A small image classifier, trained from scratch.
Model: 6.1M parameters, 48-pixel images, arch swin, norm rmsnorm, activation swiglu, depths [2, 3, 4, 2], widths [48, 96, 192, 384].
Training: soap at rate 0.0026, 12300 steps, batches of 512, held-out accuracy 99%.
Data: trained on capsule endoscopy frames (Kvasir-Capsule), 149.1 epochs.
Rows from block 6, named by matrix and row number. Rows with one number belong to one neuron. Each number is 500 + 25 x the weight over its row's rms, rounded and kept within 0 to 999. All counts start at 0. Numbers have three digits each. After the name is the row's rms in percent of the matrix's.
# gate: MLP gate (model.blocks.6.mlp.gate.weight, 512x192), inputs 96-191
# fc1: MLP up (model.blocks.6.mlp.fc1.weight, 512x192), inputs 96-191
# fc2: MLP down (model.blocks.6.mlp.fc2.weight, 192x512, transposed), outputs 96-191
gate.55 099:543495528523520511469525539494548485491495520514536497515499481506478481496493529499475559506482483502465523495514502476528469539512471499489523571496466495492463479503496519460507505500515506487506487507502505523491484441499481520514480525468524454471496503480501503532512506533508482507
gate.56 105:497498510517607561442510489531457484511524510501490462497482501508522500532481499511487536474485467521518487509503553470503557478478501479538474483485490472446489506510518494492503492510506478504464477539530453479502464534518497464445526450491539534513485512511509467504549508506524515491
gate.57 099:527499501469540451479455549508501511489508553536486496504492514474545499500503457490508506482517472512544501526521484477502498522489493510486504474507530481507451525497462518486530504465513489493515493500481479477509550511453539507579504483520516477520498499467526486476487485515500435543
gate.58 096:516500554516530511506510516540527519522488511513484530516538446523532489485480511501518497505504466497499486505524522483498520517533492519496581546493506522477482497497473505505535442520486468532496496485503493553464505523489492462531468481521527498492486514481532507503509515483546480516
gate.59 104:468516500506510490566471516522522507499498494522510474512505500499524537501526487528505483566483496532521473506523543459477480470533541449535495494484484529465482462529495484529524513567507508511498516492519499527525501493469468512510498486505486508494519502448494518511459483473512540516
gate.60 105:499491532506482511481474505551502458486477489476539506530519493488526489516512501497433574478478526495507523485504509474489497499473502474479485493532504472448471467499457528530473504464517487479525505467519480472486481492495519467477479557525505511471513516458515507517543444512530499483
gate.61 105:486485515512521493512495542466488527504467474529516456488507512461492453473510470492471513524478509507503476498457554499492467514486528504534529492476461472488514514473507477498525461522466533457536485468523484509473514454488512452485510457447507472516501490562534476459489496491522456507
gate.62 097:532505539515534473535525450524532524499507471513519489485460534502486478471434507539504501519508487492501468473499517514536519522523512501498525500511462521474524520513495481502495490443460499519501503495502475507490438465495479497529522521460466518512508508497471490529503529507506517452
gate.63 107:537470485528529534484481509484523462484506489530490487494514492538524510521496510521478524518509545517478480498553435504488501508485485499475491531500518461526484520489476481556504487520483526539537481471483468498516512476487506514510516496496523490519535503498480519546506506455500505527
gate.64 100:535469518483492523519527443521545513468534512464516487533490491469478485526438483480463505525474497501538553508568494472523499487514492482496517494478485513522466483500515491499537484491490494509439496498474495486419498505508499469505510509475520501461545500455462486522517522508519494565
gate.65 104:483482499482491497487502483530481519462469454492506474505488488503530520476487456505453486494498526515521527450523512526495460477467544503522508487542474474474504504488476493435514475475484527489532486477518523501504539485496534465495514475488502512514482475468548474521499527467506471519
gate.66 107:519494510501520498446499497509521497521536491478482470483523460483467493493542480527446489486526508542534505492455457526475513494491489524527517506548498489459552467551503505525502504503445500499497509535482454456488469520475519522492539500509505522490530508476474494515506503524480453486
gate.67 094:476516498517520511497485518485507474504517518490521508507510494477486483473481479481488526469511467509483521528498513506518503532505443510508479519491511468533512529500543518519513471479449466513517497527497516511475486500500550448512523528472494535518489498457492459514480452569525507511
gate.68 106:528509483499505497473462526483514482461485510473490504498510481532516513493464497494526522524475455520517518508515466538505560517534525554462509509487454540505495513526525530518581540507519510486508502511561508473509524473482510491509463505522464489516491491495526489517480559522526449532
gate.69 106:474536438512510469507486476509471485501490485531494498480498479474530522513497497507482476510489453491509525462505507494520520538493493467494483522420501499475469513484495532499520479472539482506505510493518522478515486521540484498525522535468472508522512525495531545500510502507490485498
gate.70 098:476520484507506484487470545485455528523496498494498508483553537534499526511510476519526531493485490507481494523486506524527468528499529555513514494509447506485527456481481494527519512510534488520524532489512469476469472525552534448520543508476512512480494512528513474499505494482505521490
gate.71 103:494549491479458532468496490514523506498476522503449452501515471454494492506486554484502512507484512501541490470489499495491514504522458503500510509493522491531502479490487533525534494475495480529527530512491447471497475555504530578526476570447516476510502464487506457482523529519483506486
gate.72 100:537496491506531486522492548517502525498525522495494493534519489471482466500484453531524501493535465532500488524512464515464476517521465471524475493498423484494524507505513531529522515482534467468514492515536468493484516532483502506569473524521482476516507430477509486512502495483498507491
gate.73 097:465528512495505513497532523475492472528458521503502520528522487556512485515451508558491454479477495525510502458471492540503504490517486467498457494498519537520496517520487526487502481543462480541516494497503491536523522498481530472527497479464499478561567510504482543493517536483485552484
gate.74 096:488490486495504486477520519515440492524521503522533497542491461512471501521538488511501482451540465484502509578534512506487526508473499514464461509520470499463475505501464480515477478542530500507490495475500500515512464518563506491490481511433478497475480525497503518506473478464491519539
gate.75 094:537475481455503528507496471476497505493536502564492525529465500493481516509498487490475515490494486512501556487473480486464534496490513478537525501505466472490499494518469519537517467505532535464453509489496496497491465534482499483490468485457444490486458506538534557495520542469526498536
gate.76 093:497459508468482520506521521492491541483497487480499477535480485494520506510474475470500472528495506492518520497443470494477527464495505497544449531493487502504503563465540467525499459473469536503506459502523479523527500495518497479506506498530542539468490516486505471510486493515538543515
gate.77 099:540541514526492493457513512503534478518525485504506486489495501498498476524547445517490461487546506498485487491528472488502533473513495517542524487480463522511484494480516486506538488497482529515483498493494513528540538456480507432513475486507476450544545525510496525449496488501513488491
gate.78 081:503473504545454480511511496541471482453458476511505472537485448490492512505499546496490538495509514515458488503466472504500510506508490519527521501511526500534499503481509506519532496483474554529507488549549500505519497499486503499485539503476519513499500507493583498497513510470492442501
gate.79 116:492478501507534493466549502470496478536504452512467528561532472514518457521489493527484467471540493488481475496459530506509486498453509514503484452502475497525504479486532487486443491477481502486515506520551461522493430508518491545516496496513478475486527543493471538487501470513476494502
gate.80 105:472518490496543505423472513508473472481508511485513514477527540488483509529475509503514473524499499522539513488488494480497507526490458455516498473477421493489510481514478496508503539518503484494502500485497502518516509489487525536481487497514521502527480507503475493520539489542501477507
gate.81 102:481484504482510487525462546497484489469532462489464528466481488483480509484513504493457498509502490548505519520465521498469495516472488491505467518487520471464499547508532475535509502502513545477521493527524474487458488500466502549514482507448473540498465481494532517487490485516449475498
gate.82 095:535499483495530466487521516515517515497494497501539488479519480513552499573473499530504520514504514499504508481518492498476504480493494466523429489488449456459492520485505498497522479526555527500560508519545520500513480517465491539479482500506525480501490507490496509537483552521478490459
gate.83 086:514470513505514483509491514521510472457441507510527479566497491524566505507503491507530504511508476491488479503493515464518469452463489488492471492537472512455492499514486528483530526503531443535521480474516450481522468508523531505526521510488543526464497487517510495506491501487505509496
gate.84 100:522474474492469442523465523503474471504497531539509490524520487484488489505489496541483474491487450538469508457487493484508526507519532464484473492493513502470507485529514510508552488471526485479493512482517541526529497534544533493497511543496528496481500484533583522523581450511517521465
gate.85 095:536533523498536483485522513515503539447458483492500474450542479483498501525523509516488516494475451508471522529488513523489517480486496492479504507513521440497463508503484498456528522515480501506505483474522455503495498505486494530500477485547518471515501507506498543494468497482494488494
gate.86 098:497461528500501463510524500486506506483478520483522493521502499486487462513472534439492542476487534525483461520449499542503477517509550491529502478474496442481502480514508526484528510481500488502460506578478481510436541495491520506525519517515456526483466528503516546484494492550515493557
gate.87 099:541495488487532525478488502449551509510520480496496492500486467471528501442529443511471472536481543468476486507499522490508518490477485508525472471510518504536524494506499469472502505486493498509524452490494468481501469510497501517475507497461408490484482565474492509498548480495484469468
gate.88 095:477539560476515519474503522499489497415475502508520497460466523468484500496453466506494472524512457454499513461455508504538490491476499529472485489514503511503489533516516529489471568499542524516512480494481461514526467480499478504491511488493471487503494491501504531524481531487478450472
gate.89 102:492488430536508434484528489536530462513495508505503468504490494481503471492475498479542520485465545526476554501472480476523557502482527504473504485505512554460532509484494513508533472518484493547488487484517464521464468512464514522503502501487479498504460489508492467499480523474502513537
gate.90 107:492514514513517492488479500494518475495484483480496518517533523493561464497497495515494478516513495533512519512458507495506521511488527475544535519545520460524485487503487501526511495476495515512501503520486470486525531547521518540512471483520503485525497497496458528459464518476497442512
gate.91 101:506489503475464501498526512520509486467486480497539532508510493520530525528512473521498471512490488472496479504484493515500484495484490504513479487461508471501469496548474547488494509510489480516558481503549411513453469532487501486530523504505520462475519458479493515506503465485459524527
gate.92 103:509521468501509513508488485494525524510502509504491486535469488502486520535543488517485518483458467534510462490503504491514485561486467525469497520479487460514521549474505426491554505493526499492506484479484535459503516506490512470459501536447514484487538493520516447490527491481512475502
gate.93 102:517502531494516477493487503524445500510433514478461489489531489477505499551552535488473506495469489491452492479489528525529501487518499508511529505498507470527535520512494490543533507461460490566559518543473484481483469512511460509490485541491506493516545524496499524491533500481502510460
gate.94 099:499533501512484444524486496467472500504533499501538485529453488519515503476500551487509514485464507486489498438505498497493492510487513521461515507513498530511493516504489475471488443532504491470475480544502481513522485464489513477550505506540506471533492562515506520471512499511521462521
gate.95 090:484528521520509484485549517514506508562490473510483538503528500489522503542515469513526528509462511512508498491474530551537486493495476492530510509473513454473528548497510493487487479523476496534488495525440543473471490500530550504511525468511540532536522497482464512570488519491512539526
gate.96 100:463497537487526519490501504497462517466508521519501498471494511500514517505434485510486500487486514539476521484495498509508490473503493501552474535505499525449502498530490496534524466516479442506477518485500501508479511453490458489473522509462496506492441527474457472520506519531528487479
gate.97 094:509472489535484454505518500478503492502477513492507534514511509506487507524553505496481512504467540530541541529506469494506505511475458438518455550507488479555446511546455468513489528509517494533513436528472491498519493509505504488520485532512485488506494478480506536531464524465482472475
gate.98 084:550506490502508510477506492509474473456473513493489494488531499507509508512515509509504481496479536533481569482458456525490514539484542510521463531499466501516495512523540526522490514520515504480565451561487493525489455513504512486507499506485509477499471532480491517512514470466518527472
gate.99 114:514484492474486473497509512484493474495462464469425500512487533490522522506490476484485520512542476508506517487460495481473498531507492446511517474488486443511520486474509461526492486498487529507483493488515503466530470504480539438507476485514520529541496518489500508517512469479516470490
fc1.55 084:513490556471497535487510512511527550510496503496521482490531498497523454535455503491521460481523523528521481475513497548492502521507511450514538461468524478507464496482490476538523543503494526478487467539502495521544498541491471464537475504499547453518457484550480487513461497520467472484
fc1.56 099:517509487467554525455515466524486483491533515507476505480522522466516507525487456512482493496486467540482501493487506473479494473475480468475480510494530465463485521482545496469534518508473503488459506558485506492508497524500511509432536477505462525521491467511492513496534455494484531483
fc1.57 100:511513481508498518478490496483516480534528474504539493538436502512493458455491500499527511496455557513489494565501508507473450539501525481509490519482496478459501495463488519517499520535481488461512550478531532513517454470462464457469521479485512504466494514468519488469509498495489485550
fc1.58 092:544526512527523533524501482525526496486484479557504528498477471479495473466463538469543531485463510525511484481491530501494511478501476489484541458519487535524488506475520527457536480516511509508541505497505501514471506544527488493500504474501485438490550495517526494505551494497496493479
fc1.59 102:465516520515511497495465528519580489463490502470475489501513484504486512490497501477470525486481435493520502524502483454519511492485480505468513541469546481465499489473488480507564485500507528496497493506505512495476526493527462480469492458511452471535485535472493546478550435467522480509
fc1.60 112:534474501514519456505490476522540520492500535524531504530519497456461466488516535480535517509557505494477491455480488456545460551486485484518457473527487522498503510525494482475502482484487474518486546518468543523523512482462550484548486534507523531513486502488491463507462508511526523503
fc1.61 099:483496508482473482506515493466472527465513478496479489500478481493453446455495465461491494499490469517487503493481499483480464500500489474550570495520480517492516517454510499444544492473463526482520473487502468498519506507457513477493511502469484492510483515546522491465492505480503427485
fc1.62 099:505520530503516493529503432503518521543567485513489500481486507521483483500453507516504509514522483492495478507481497520517502535511480471504522504475472485487526547486471495465506488498494500520476537534520465538456489490494456489508513527490475526501574540475514495500503495493516498506
fc1.63 109:524515496526504509484443465485499496487505545517505516486530476533475513524520463475494490500504530505464488448523494448509488511534476426520502503525436490493472506509541474481491530481495523525510487511484521525553488518519548496494482492506492482514522539494518488515538486475493482471
fc1.64 103:494522511479497527457521521524487497463531496516504480505505494501472529515497520497486478486513451481516483511496502494514532483555459475479500495504489508527501453499525487531533485507488490505429528468444506500460455484513504502475496501505465513502521448511491484519508526512493505507
fc1.65 110:512470575529500476513497482483520517487501526505498532499510484528545484497498501510481527529502488515520518512500538514494489505538558501468477464489511503520496480506485456484516507505502506530514489476459466453431466473483478504482516533496532514488506519567486506508465541562488504542
fc1.66 110:516529495538533494550499487500489566475455464478496483474518482459494482522491504482481509501495518483501526531504482517492523548545495490493474490471475509513475532455517514509487489491513506489446499584495509515495509467509525507463454482501425511491523541516461549476502502482518448500
fc1.67 102:517486525466473489492499480492521518479502525531521491464510507505508493447503491495570509550497461517498490522448520492510455503501478533492482524542491493506497526477488484531521504472484524515465477468476501485558483494450507437494504540500510513533506480519537493513446530495478532495
fc1.68 107:504508512497488497513531469520450465538506504523451492521510498537453474523515526504491461498479527554483488513462518488482534512538491464478526547520525449485522508458543505490495473484533471533430533482550524486503506515493459500459493500479498481475461472506470498504528477515504514511
fc1.69 106:535477450513496520473515472522529506483516481466484496495504477510519524520483525555503503519454519503479561536473507494492528471502505554512496499510543553550499519484501494499514523495536492475552508501532483496475490520470484534529514466477524482494478504511495510504554466494496481525
fc1.70 103:497497521516517513461482518470507516483496515470508478519533478532506489543460464505538558552491515465528491479499428498495514497525465535513542486473508502501465466502543554530477465504481514461550421511487502554520528445530500506473453504537520519501485513491472529504512497477479487521
fc1.71 102:539486502481513489458473534493467478502515491528522488505495468454535542519492489473495498513497469461541474474474482479498462507502467500511536492529483492487502495506499497514542465489492503529482515507501475515495499492493512568474485517463498484461492500474521511485476513467468536510
fc1.72 102:511486447522525526521477448498454507497507499484457495511482472500509503510462469524516467499497522571459502482528531462512504527514558459485497476472487516496500519479516516506479529447500450466506500487512510513488510495514511522498555486549480519470520544472490480512481519511532475480
fc1.73 100:515500474480534462511464483502495504501464530476463492506470455495498474493489483500493514537493513470525490469480497503511493483503476497484443497488527450500479486531484525485471473503475507511485475479542495502469496525510433500431509561501510462502496482501457550487529513492503484503
fc1.74 099:486520455496507505514521479510512474515502467518499492497481469524484494539445514437528493513497502539491515483501440517484543462521550501500500550473476480517537502512522558450522497490528502508538480499519499464512492522444489479465537514509516521523512488527518431526520500520512506499
fc1.75 091:493500547495537481461481504485529505528494474462535511488551496537514454470503513511509520523524546489469528519487546467483473520483480491497481497514529518468502497531507532507480501487516479514532498520474520541497494459501452531518498526475502530496497527476482466493495482500526516517
fc1.76 096:530464478484494505457506498519533485495495523484521471510474495496532510462466494528534512523505527462486499500523543520507485495504519522485487498519504510497494485459479508451520499510523523529514515488540538481487554524516491527473505531527511472483503489529515497470489568475497484468
fc1.77 097:507491508501463472459470519517476489467525532544462542508541513482519481508494495559517535495515521497462483526506478488498526523506499510464464478528518560505526466527525531463464474520500501490494502485523548532504501441489509495539504498494505446477517511494534465497500507496495484486
fc1.78 089:511493503546466480485546487517472474486462504505505471538500494466513538520489538496501526520538504505487494508439487491493510483465509521574508489524499505511514504500478496500487482487511525527470463550510504536513490462491526533493538509514493466492524479529527484522488469521484449506
fc1.79 115:503516476517458490502498500486512505475504499557426505494506527503536513465492506473472510494481492510501531553486514516505498488469498506487503533490473469501501491551501532513496514524465524483521530520509488516523468539519466528521482525521452478488533516502506557515497530499488531494
fc1.80 118:484483471504496475522492497478501463501518526493449493476497539509514546530514464501480489467535485492460497491531487506517517522516519493477556485500449518524510479534496506532501514496521537467491517514539522505506476475508493469456517480534532504479473452551494540449466488499495478470
fc1.81 107:486490533547490501483517515506482521515486552542555510507550500487522499460493520465508477498496511513486514491517473453498512534489469486500497504537476524511541498493482514489467539544502523514515528496490509528453470522515505465445492516522496497495530512481508458480517571464517531476
fc1.82 090:499473462508501486551530527513486515523490438490514512457509507509460511494478480543475481480551539504487532498474518496501508516497523523501569489568503529510546492527547502493498515542491494488505493510493492517507514520480512526490494528529491480516540498500516548528501514502483474477
fc1.83 090:543528510486478475503506485450506515523532492498476471481483503511485519476507482499518501513519526532552513502541532522546482509503511524476526513495524444523547487511477456516518443515491506510469512526453509511513541503479499521506521480506488505473498476495477510489495500514481516509
fc1.84 109:440517523513521554494500508511506466521462530495585516503453489494508517519485504498481454540486535449502523531508524483443495502466466469522546505541504514538486513502510523505502499522504565512548492449496485517482500488492470510516471482492480454483524483514482505469488537527470500538
fc1.85 101:479490510458516525529474514523481491526490483480512481512523539493506533482459526502548491503504483487476534489488487500486480487504502491505503537505528491459489447518481520502486494500523458526523549463518526508467505476470488520501559511498491524512463492490442516495475467473472522532
fc1.86 112:527495480490502542496522491549482507462515523489473462481504514495500504506496451498470492487509489492468545461539489491505530487499460517498530506508486498476504478498519491490504515487480465512509478472515472499489474496493495497468509486477548523448542514457481488476521462512491484487
fc1.87 101:517453505530480478514482498517523494539526494482503497541524454482501519497503526446485549499513511498469537490493484523540523496477515483517524516490526501507493510535503501536502528554486517497493525528475490490509491526525515486487518482454491478470512521447482495497484479506482494441
fc1.88 094:472513473482467489481501534515526466507479477501444526472446580523536527480473513488462492479526470482502495521490486456515529491536475474502507529522477498509488472541488499473480573436471494511492456521503476494524522473545531507493489509500524504490501524534509486504443499506476501509
fc1.89 099:496495519544502521504512483455459528495502457470492519474508502449492488533498521525462456494502495508503488488446522489525437490516499488527476513495478459521473538494458476514465500494510549444512506524516532486533519453493472476487463497519472481475549515446519475502510505460499462493
fc1.90 099:504492511549507482506471537516470482512488501518514501501495518506519485528511497484543558491517484525491443494502447496528495499499484520504489504571538497486488486501470504522502492524494508520448551482489485519501494509517493514460490515529511456490543468477499518483464497499514489530
fc1.91 107:475495484511521497494483489467510496455521474528474515507537468536471489512513509555463556488533458498510477519518513535502496516492517506523548521499472451541497556508486517485487502497487480500488509522512449547478518500496523511508506508499489482487522486515518516502468539519486504515
fc1.92 097:455513520493484510548511516505526470508494490529464503471529524432499470491518466502469513505509498515475538525532492497507520500529490510513490469517505517504489487496551544531475491475469539509564534491484476523491483469516510521503493500463512517542516487459468488540478490486501503528
fc1.93 101:489411478505494555520490488493498512503524511508494517492516526456545494528498524494513472518483467489496518511541516489472530496442564460520478476528526548491488538480529489470467537535476531500490493486483483457511469524530521519516541509519500497499546502516537556503505488483501518494
fc1.94 099:510525486514516512468472479498500529543528488520517512477531507605537505504490471507475468502528475529490514542480483485485499493541471493491512502470521516502501502479489481514525493494588516516519494540485541432489497519477464511488485472471543497544490510535463423530541517514498552531
fc1.95 088:505480499492513479493523517476505493531482489544505526526511464464514466529472481514552543543488544458491546487534482554503489475508471528560498514484511475503458489520495510484446524520474510501537471500505515475489497534510523474469510475535518519516461472499491512564505514491508504515
fc1.96 109:494476500494478499541508539484501496505457512520524494483554511484467514501492502473426496489486530535521498480504536458461525452503488484519538495552474485514533480527516507521474466478498538503476507516500493468494505533490513508540484493455480507455531487497473479487485457480527507502
fc1.97 099:503480500503472454497498464501500525509484511490527525512492530512474486511520506498503494483507509512539485535543437521456507518497480464494511530497471492515474478525481532543514517499456493485527512494530435539511522504492485468517457523545506530505471471495506496486474550476492489520
fc1.98 085:486511494506507510542480518469525539502525521461533543516506555489545516565466514475481481484508452451515454485488541509456490497439475539508492501471495491532512496524499505497481497490507499516492488475508485488527543462546535516553531492463470497518509510479492518484527512515483507511
fc1.99 111:479532561486463484488480506502448493494516515507507542500504515490502514502462522468559512522509499540507493511480499486497498547479503469526488493477503456534493525520492489481488457486514526507505496500507535514510446482509462484511519466541512495478498534574506466502521490518469473516
fc2.55 093:486500466515479502525512517499444504491504556466513490510471536503488485494514466515503439488458531526517483503461485522520513503512468477539461489542479531473514448487471474478506496493483518491481489457525514511496552503514500541518457475490526454461507495517432517492540489490472450451
fc2.56 101:473538510468542519541518457498498543517529538477475462528529508546506458476484523514514500513475497491465513554530518495509469506500484513485531517504533526510503508449500461460454466477457509517502495478481520514485523453475523497530496526532457513519457502537504483503440526516496445527
fc2.57 101:474496460478469474484422498496507495518436491464521517485463462521516520458502507484521494469465549509522493485488495487456489515550523455457535462502488460527521504480499526508550499475444494515489486535521487505503505479479522477510519535467501496503521515509524485484531519458526492492
fc2.58 096:471545529498495523498520507480496444513528495526499446539475524548454514521488499468509511526520512501463482518497509510504471481456504462519525482518498554507490483504525469482500538472517490495504518509515522461514477515549463510481516515491518473541476481533476494464535490546528487527
fc2.59 101:526477535502492526520532481513467500449499472489467507475519515481485498487471472507531482526518556516458465504466526515490495525515462497502491552498484482478497517460461535457506485532463491533502489484513506493475464484515484556491459501489494493489532504473526508558525543531517534497
fc2.60 111:492521511514459450521528493521521529505499510536478504486513462519518565468453502506469547494556480520442492512514510488489480501503497484525511527439510520465497492489543494546501529485530527468497483504466495457488528453524518524498512498494475500494500492530507513498518493502489495546
fc2.61 103:479508498501517472519467506501480533461447531496489544502465541464500508547519495460522459513524492514507474497540497452474480507486473503512450503541556483513488492505476476496474513487481499507505499486447461469543485495436509479503481494482493525499510461505495509511487505485545481482
fc2.62 096:531534527492533576487527505494508567504497506488519499460522474488420499530481515546508464533512519463530494492459467475498483487513463495515514485443561516534455501478498496474479495497516503472468489490476515498513493500501531523491509476501460503465510539506511488507497502493466520552
fc2.63 108:469493507544524538512533539523501541499492488456503502529512492500527520527536501489481482486520516443464497442484490521466459520549534458561512494484482505467486485484510514498522521495501526456486515489504506534494532433498522517462531562502531535521493482454469478483533517502470513439
fc2.64 110:507484519521451525507513504481442506497560504482523501530476484492489574523497522501570511523483503537495513472500529521498532470478495467494511563530499480482486499489437493548492523522507536470532492511496546520511504502536515475497485462498481463523482476497475482489492466471498518503
fc2.65 109:468496502523512451500476474485507493525475500506485513506486517552475506482499443455481549460492487503532510486516509487467476473496495543524522470492487486509519502485486421494494487542476507471489450501496505504453477454525512474497493520510469485463492555532508498508517459513518507522
fc2.66 103:499509462510526477498473513504522483545488495499517484504482471531479541478479490512508501493498485458452527500502491521489502523496471503486504506474514525496538477497530484532501471493472510418477524480510485491475544537501515504500490473491464522498450469502476507483481506439521508548
fc2.67 103:533513497478523493488524437456479492506509505494466499483496520471468479525526519499526459523519479523455518554482532483474489476535518523545470531550490482476477499497486495501445483523502480509504555463460452518521502514468475534501497498510476515488508522487511474493526485476496485516
fc2.68 104:489530498517487487487496530527525487516464485494507482492515529458488536464497499529480463487468478499524500515513478490494492472505479542499488480478518535436533533501511516515489512516515509517546498496542457485524506500498559506525494527480520555518454476478529528514533484533457509520
fc2.69 098:502526522507526501485511490508505518521524534525468520517446481488498535474491521485499488495491496487506533508467467558522506483497527499554465508501459489530496490501526521507525500475490578498517492509563475493443537526532484491498497479507531460503530501486470460469475460538490509494
fc2.70 101:466518493517500510500531519537443471507461470513512527502431507544536524486476475516488489467502550482491499530538505492513491449492504508530507522521469526479511515537457471512476480524500510483510521465485467525536552474440548469455524489509480519512517529489506450528492504444513554498
fc2.71 110:492488538536491475489491542555528518493500501506531544468496513488489559548532500494482519472529479510487466524526498548542460496512444502548489485541472530497440515508445491499482518531513472527508462474494526491512534524508528502522484484439457476507512504491474516478540508493524503506
fc2.72 099:504502514488521488479527517535482505446506502506530496496554493467507564481520514476462523497540450525446481511529522452463479484497510480491516495486462525516514503464535518552534479513497475512507562512519483496549466474492455527458495518506486499521516500520509476511519552511498529541
fc2.73 100:532456480539507508492535536460495500497500528479480489512511489494496490516507534518508523470512475538473503509535464504485515502522482503509486532476473512508505505529485473444503514498479505519493487520488511529481507506495528524478486507494530499495544508463490498464502482485519536552
fc2.74 095:517507534512501512503519529516511498446535458524488491479517481445487518501493491493546506509510484526499436488474443490501499495537508426524504513512534484486468521499427459487484509510496526451497487507442478510527539494508525517507491500483483520505537464495533482493494462463511508440
fc2.75 096:520488533503488477506553492511505471569530508530477535539508492526535513506473529521457551505483470548468489498506521519542458522521468527471505460471497499528490477494493495493448523471542528510517536507488496486543505488481450494534484504525519548492468448488469544530517518498537529518
fc2.76 096:478552519498520486525521550515472471490497475514477529481466500488511524516548469485535534488529526490550460457517561468512512522476545474510491487490531490477485540544500475527496457515482474489510522546526501506493507513535492481464503501503504507500477492460498507546494503443525511475
fc2.77 096:464512504489494483504484538499505498537550485493485500505479494518531499460479485502490449528501503528485536475473548499502503535482483502506497532505471496451485560513514500500501476479488485502534519456527476487538504503463478504497552528537491536484489479513497492466486525513535514519
fc2.78 083:541478473506521452509468506557489461520503501463511520525527496526478536468517529494493527436468492487522513517495479516525505477517502512488492483525546517538496492504500507496517490500471457482499452515478502488523517485513519508481481511524460467549536481481468551488505461538527480504
fc2.79 103:532513541531472479513479460517507514504513546497458469543508531488528523452503496459518468489495493507515459553482477526509483513503479457523473519523524501523511469488504454520502515477514491510462522489511526504497517532488497498459498539481521539483492489492557487523507537519487513548
fc2.80 111:509500510544459514498482491505505486480494511492491449497463501511524456500512529497492535553495485501456493525509510464447506506508510470528494512519476474477506502491509494524543496519500463456504495459542554472492470540473512496477500542517491514476532510525516489490458536479493500449
fc2.81 107:521502473461476466538487526540505499521485534484498505495488492494510495513466534474531508500488519504496492476491497519505526511503515519477493495473531556492493528481489501466503551504535494475450493501475508469510500531489550482438507495500519570501530459507503478497490499515523490437
fc2.82 101:515504500467471496482518486551506537458509501491494528489524495492498483539471510462460478500508494475497493475526545498499527535488517533535507549457516551507502482477471496507497534542505489533573521488488473469487529449472486453519498496452511440496526493479473513502478466526477523530
fc2.83 094:449486513494542490500527497517443487506484489516492448483502504524538528430526500549505501492485490515528522477489521496482526529475507512489506489525487504559514492483500474519481502466488467532498495487519515498491487495451501495489508504525462519530492484483505510547505511476504515523
fc2.84 099:527539538507559520507510550480510479502510494517524498527485543515493490484454520477463512485525484505503556482494506513510509537492519496500490506488498507474498494521535513471478516515524524529453529529532516508469477516545453475519510520547485470470468485499487456501520496542474530476
fc2.85 102:517520501467470525516486481487476569437454483506528481495500520460520492499514453525503494493501486491507497507516533456490479482526456480518512491540522513439538500509491518472498501501521525518504491505513541524488486507476481491434428490541489531491527489475481474509488508514529512482
fc2.86 103:502521505457549496486482526478537509526495492463516514495474513531476489494544432491497454496534485493531507501472481464523523500525513466508474462515470514487544486495540485494488533531525497535489486496518480466549494524501508541548454521544528492476507521516479501487500525494524503477
fc2.87 103:488491485517487507525525491507483531491455479494498514537504517502525468475476530547484557546489486515527499523535488538484521505498522493477492457505497483499506477502491493489458483517525513505493514461496451502520513475506465492466499534508478509433516522460491533500541509537522536539
fc2.88 093:499519491553520486488513491455502509519502531455449484461502479501514494539495497509471491558541492474486477524467494514511463517565478494556473522474509496483509525478488502524518470489508530487490499543465502502523503531508545511518479535506456526450541520472545534507456505497508485543
fc2.89 101:548508461505468478493439479487508516528517497499518465499503462506505477478525486490540533487503498507498432511577524515525523486516450486477442512505508491490470522472497541489468510528500496504428493453502466463521509489489490504514446522533497486482506522530461496467494528492483514472
fc2.90 098:490490516498509514549498476466544539517485504506508545512498501503481490498474531506520497514461491522504494480517526499531474517527502474477521493523523506455501523463524501514480509505484482497505523503498526499439505474504495538524474561524496496511440460523492494469547505509507510439
fc2.91 094:531462500490520504466514508516488500498512551502513496501492547503505475444528535520467490517476491514490502525498481470516450494532514459526495500462434471552541455502536497488496481539497438478504502493491501482527513524485509555514483504481468493511491499507483503519481533454515482473
fc2.92 102:539542516499504484500489528495530491463485480506487470479475450478487526523510488495495551550513483486472522506530523478434531473487528526473485471482483504535473434474550462532472490540498486473494488524543496516555509514530522516524493504519507495501506512477460490498479514464521502518
fc2.93 097:458510501497457491418479534521505469527514484495527532504500448473481525470503473503466495511561474508530478500485486481452483500482510500502485489457508450493485509506498469503511526495507608504487501486491559506486471505540502529457497528465506500535518515474503492488485495508501475503
fc2.94 098:498509517478516479537476511454447518511536462496485489538471478537510507509514545516514558499502517515527500508479470484516503485491513488486520472501508524443526506524524525503531464485496504526484472488515488518556516527436463508505443496533463494469485515517492516503500495499509504528
fc2.95 096:495487543496480502524492474552514531517492485487502500530494515483509495525472463478519469481468460482471486484534470513471522514520516478546521503511490548513505477516469480502492482480530432522501486505549513521472511509484485502471476468520497522519505503542554526488524534476506515487
fc2.96 099:514488465482498485502509500510526494536498529483550460510445509520473494488466487539497525486546551489499504554518462499524448479484494473513516505478514486499513501503455513545499507548526501496525508497477511524546489507494496484469518495489537489469468496516499507476507553474475446500
fc2.97 100:517485515541536490524510548499450500485531499515503497524490491525521511467495529527463520499506537523503503494472465517553500532518547502434484496505525557456506457442505474514512544478459496474522499449506497488543518522503551505525491480489534460520551478564499481446472508519500491526
fc2.98 082:479474526506470474492560497504493523499501499451504495493532540477501467460477514512486539467511514583514452505496512501474470483505518474490507476480546478509495484511514490494491488489498522527480516465488494513519523511496473514514528509501469484517469512522507491510522430501510487494
fc2.99 097:477556487489541512483464530525505544537497530529507523547514484444509554469475497541488475553516513491526486533501495535468499531508462517518511482522515426507490505503482532549498491499528463469498501482485502491523498514513507533488540476521519453508516479469504491440516520524526503476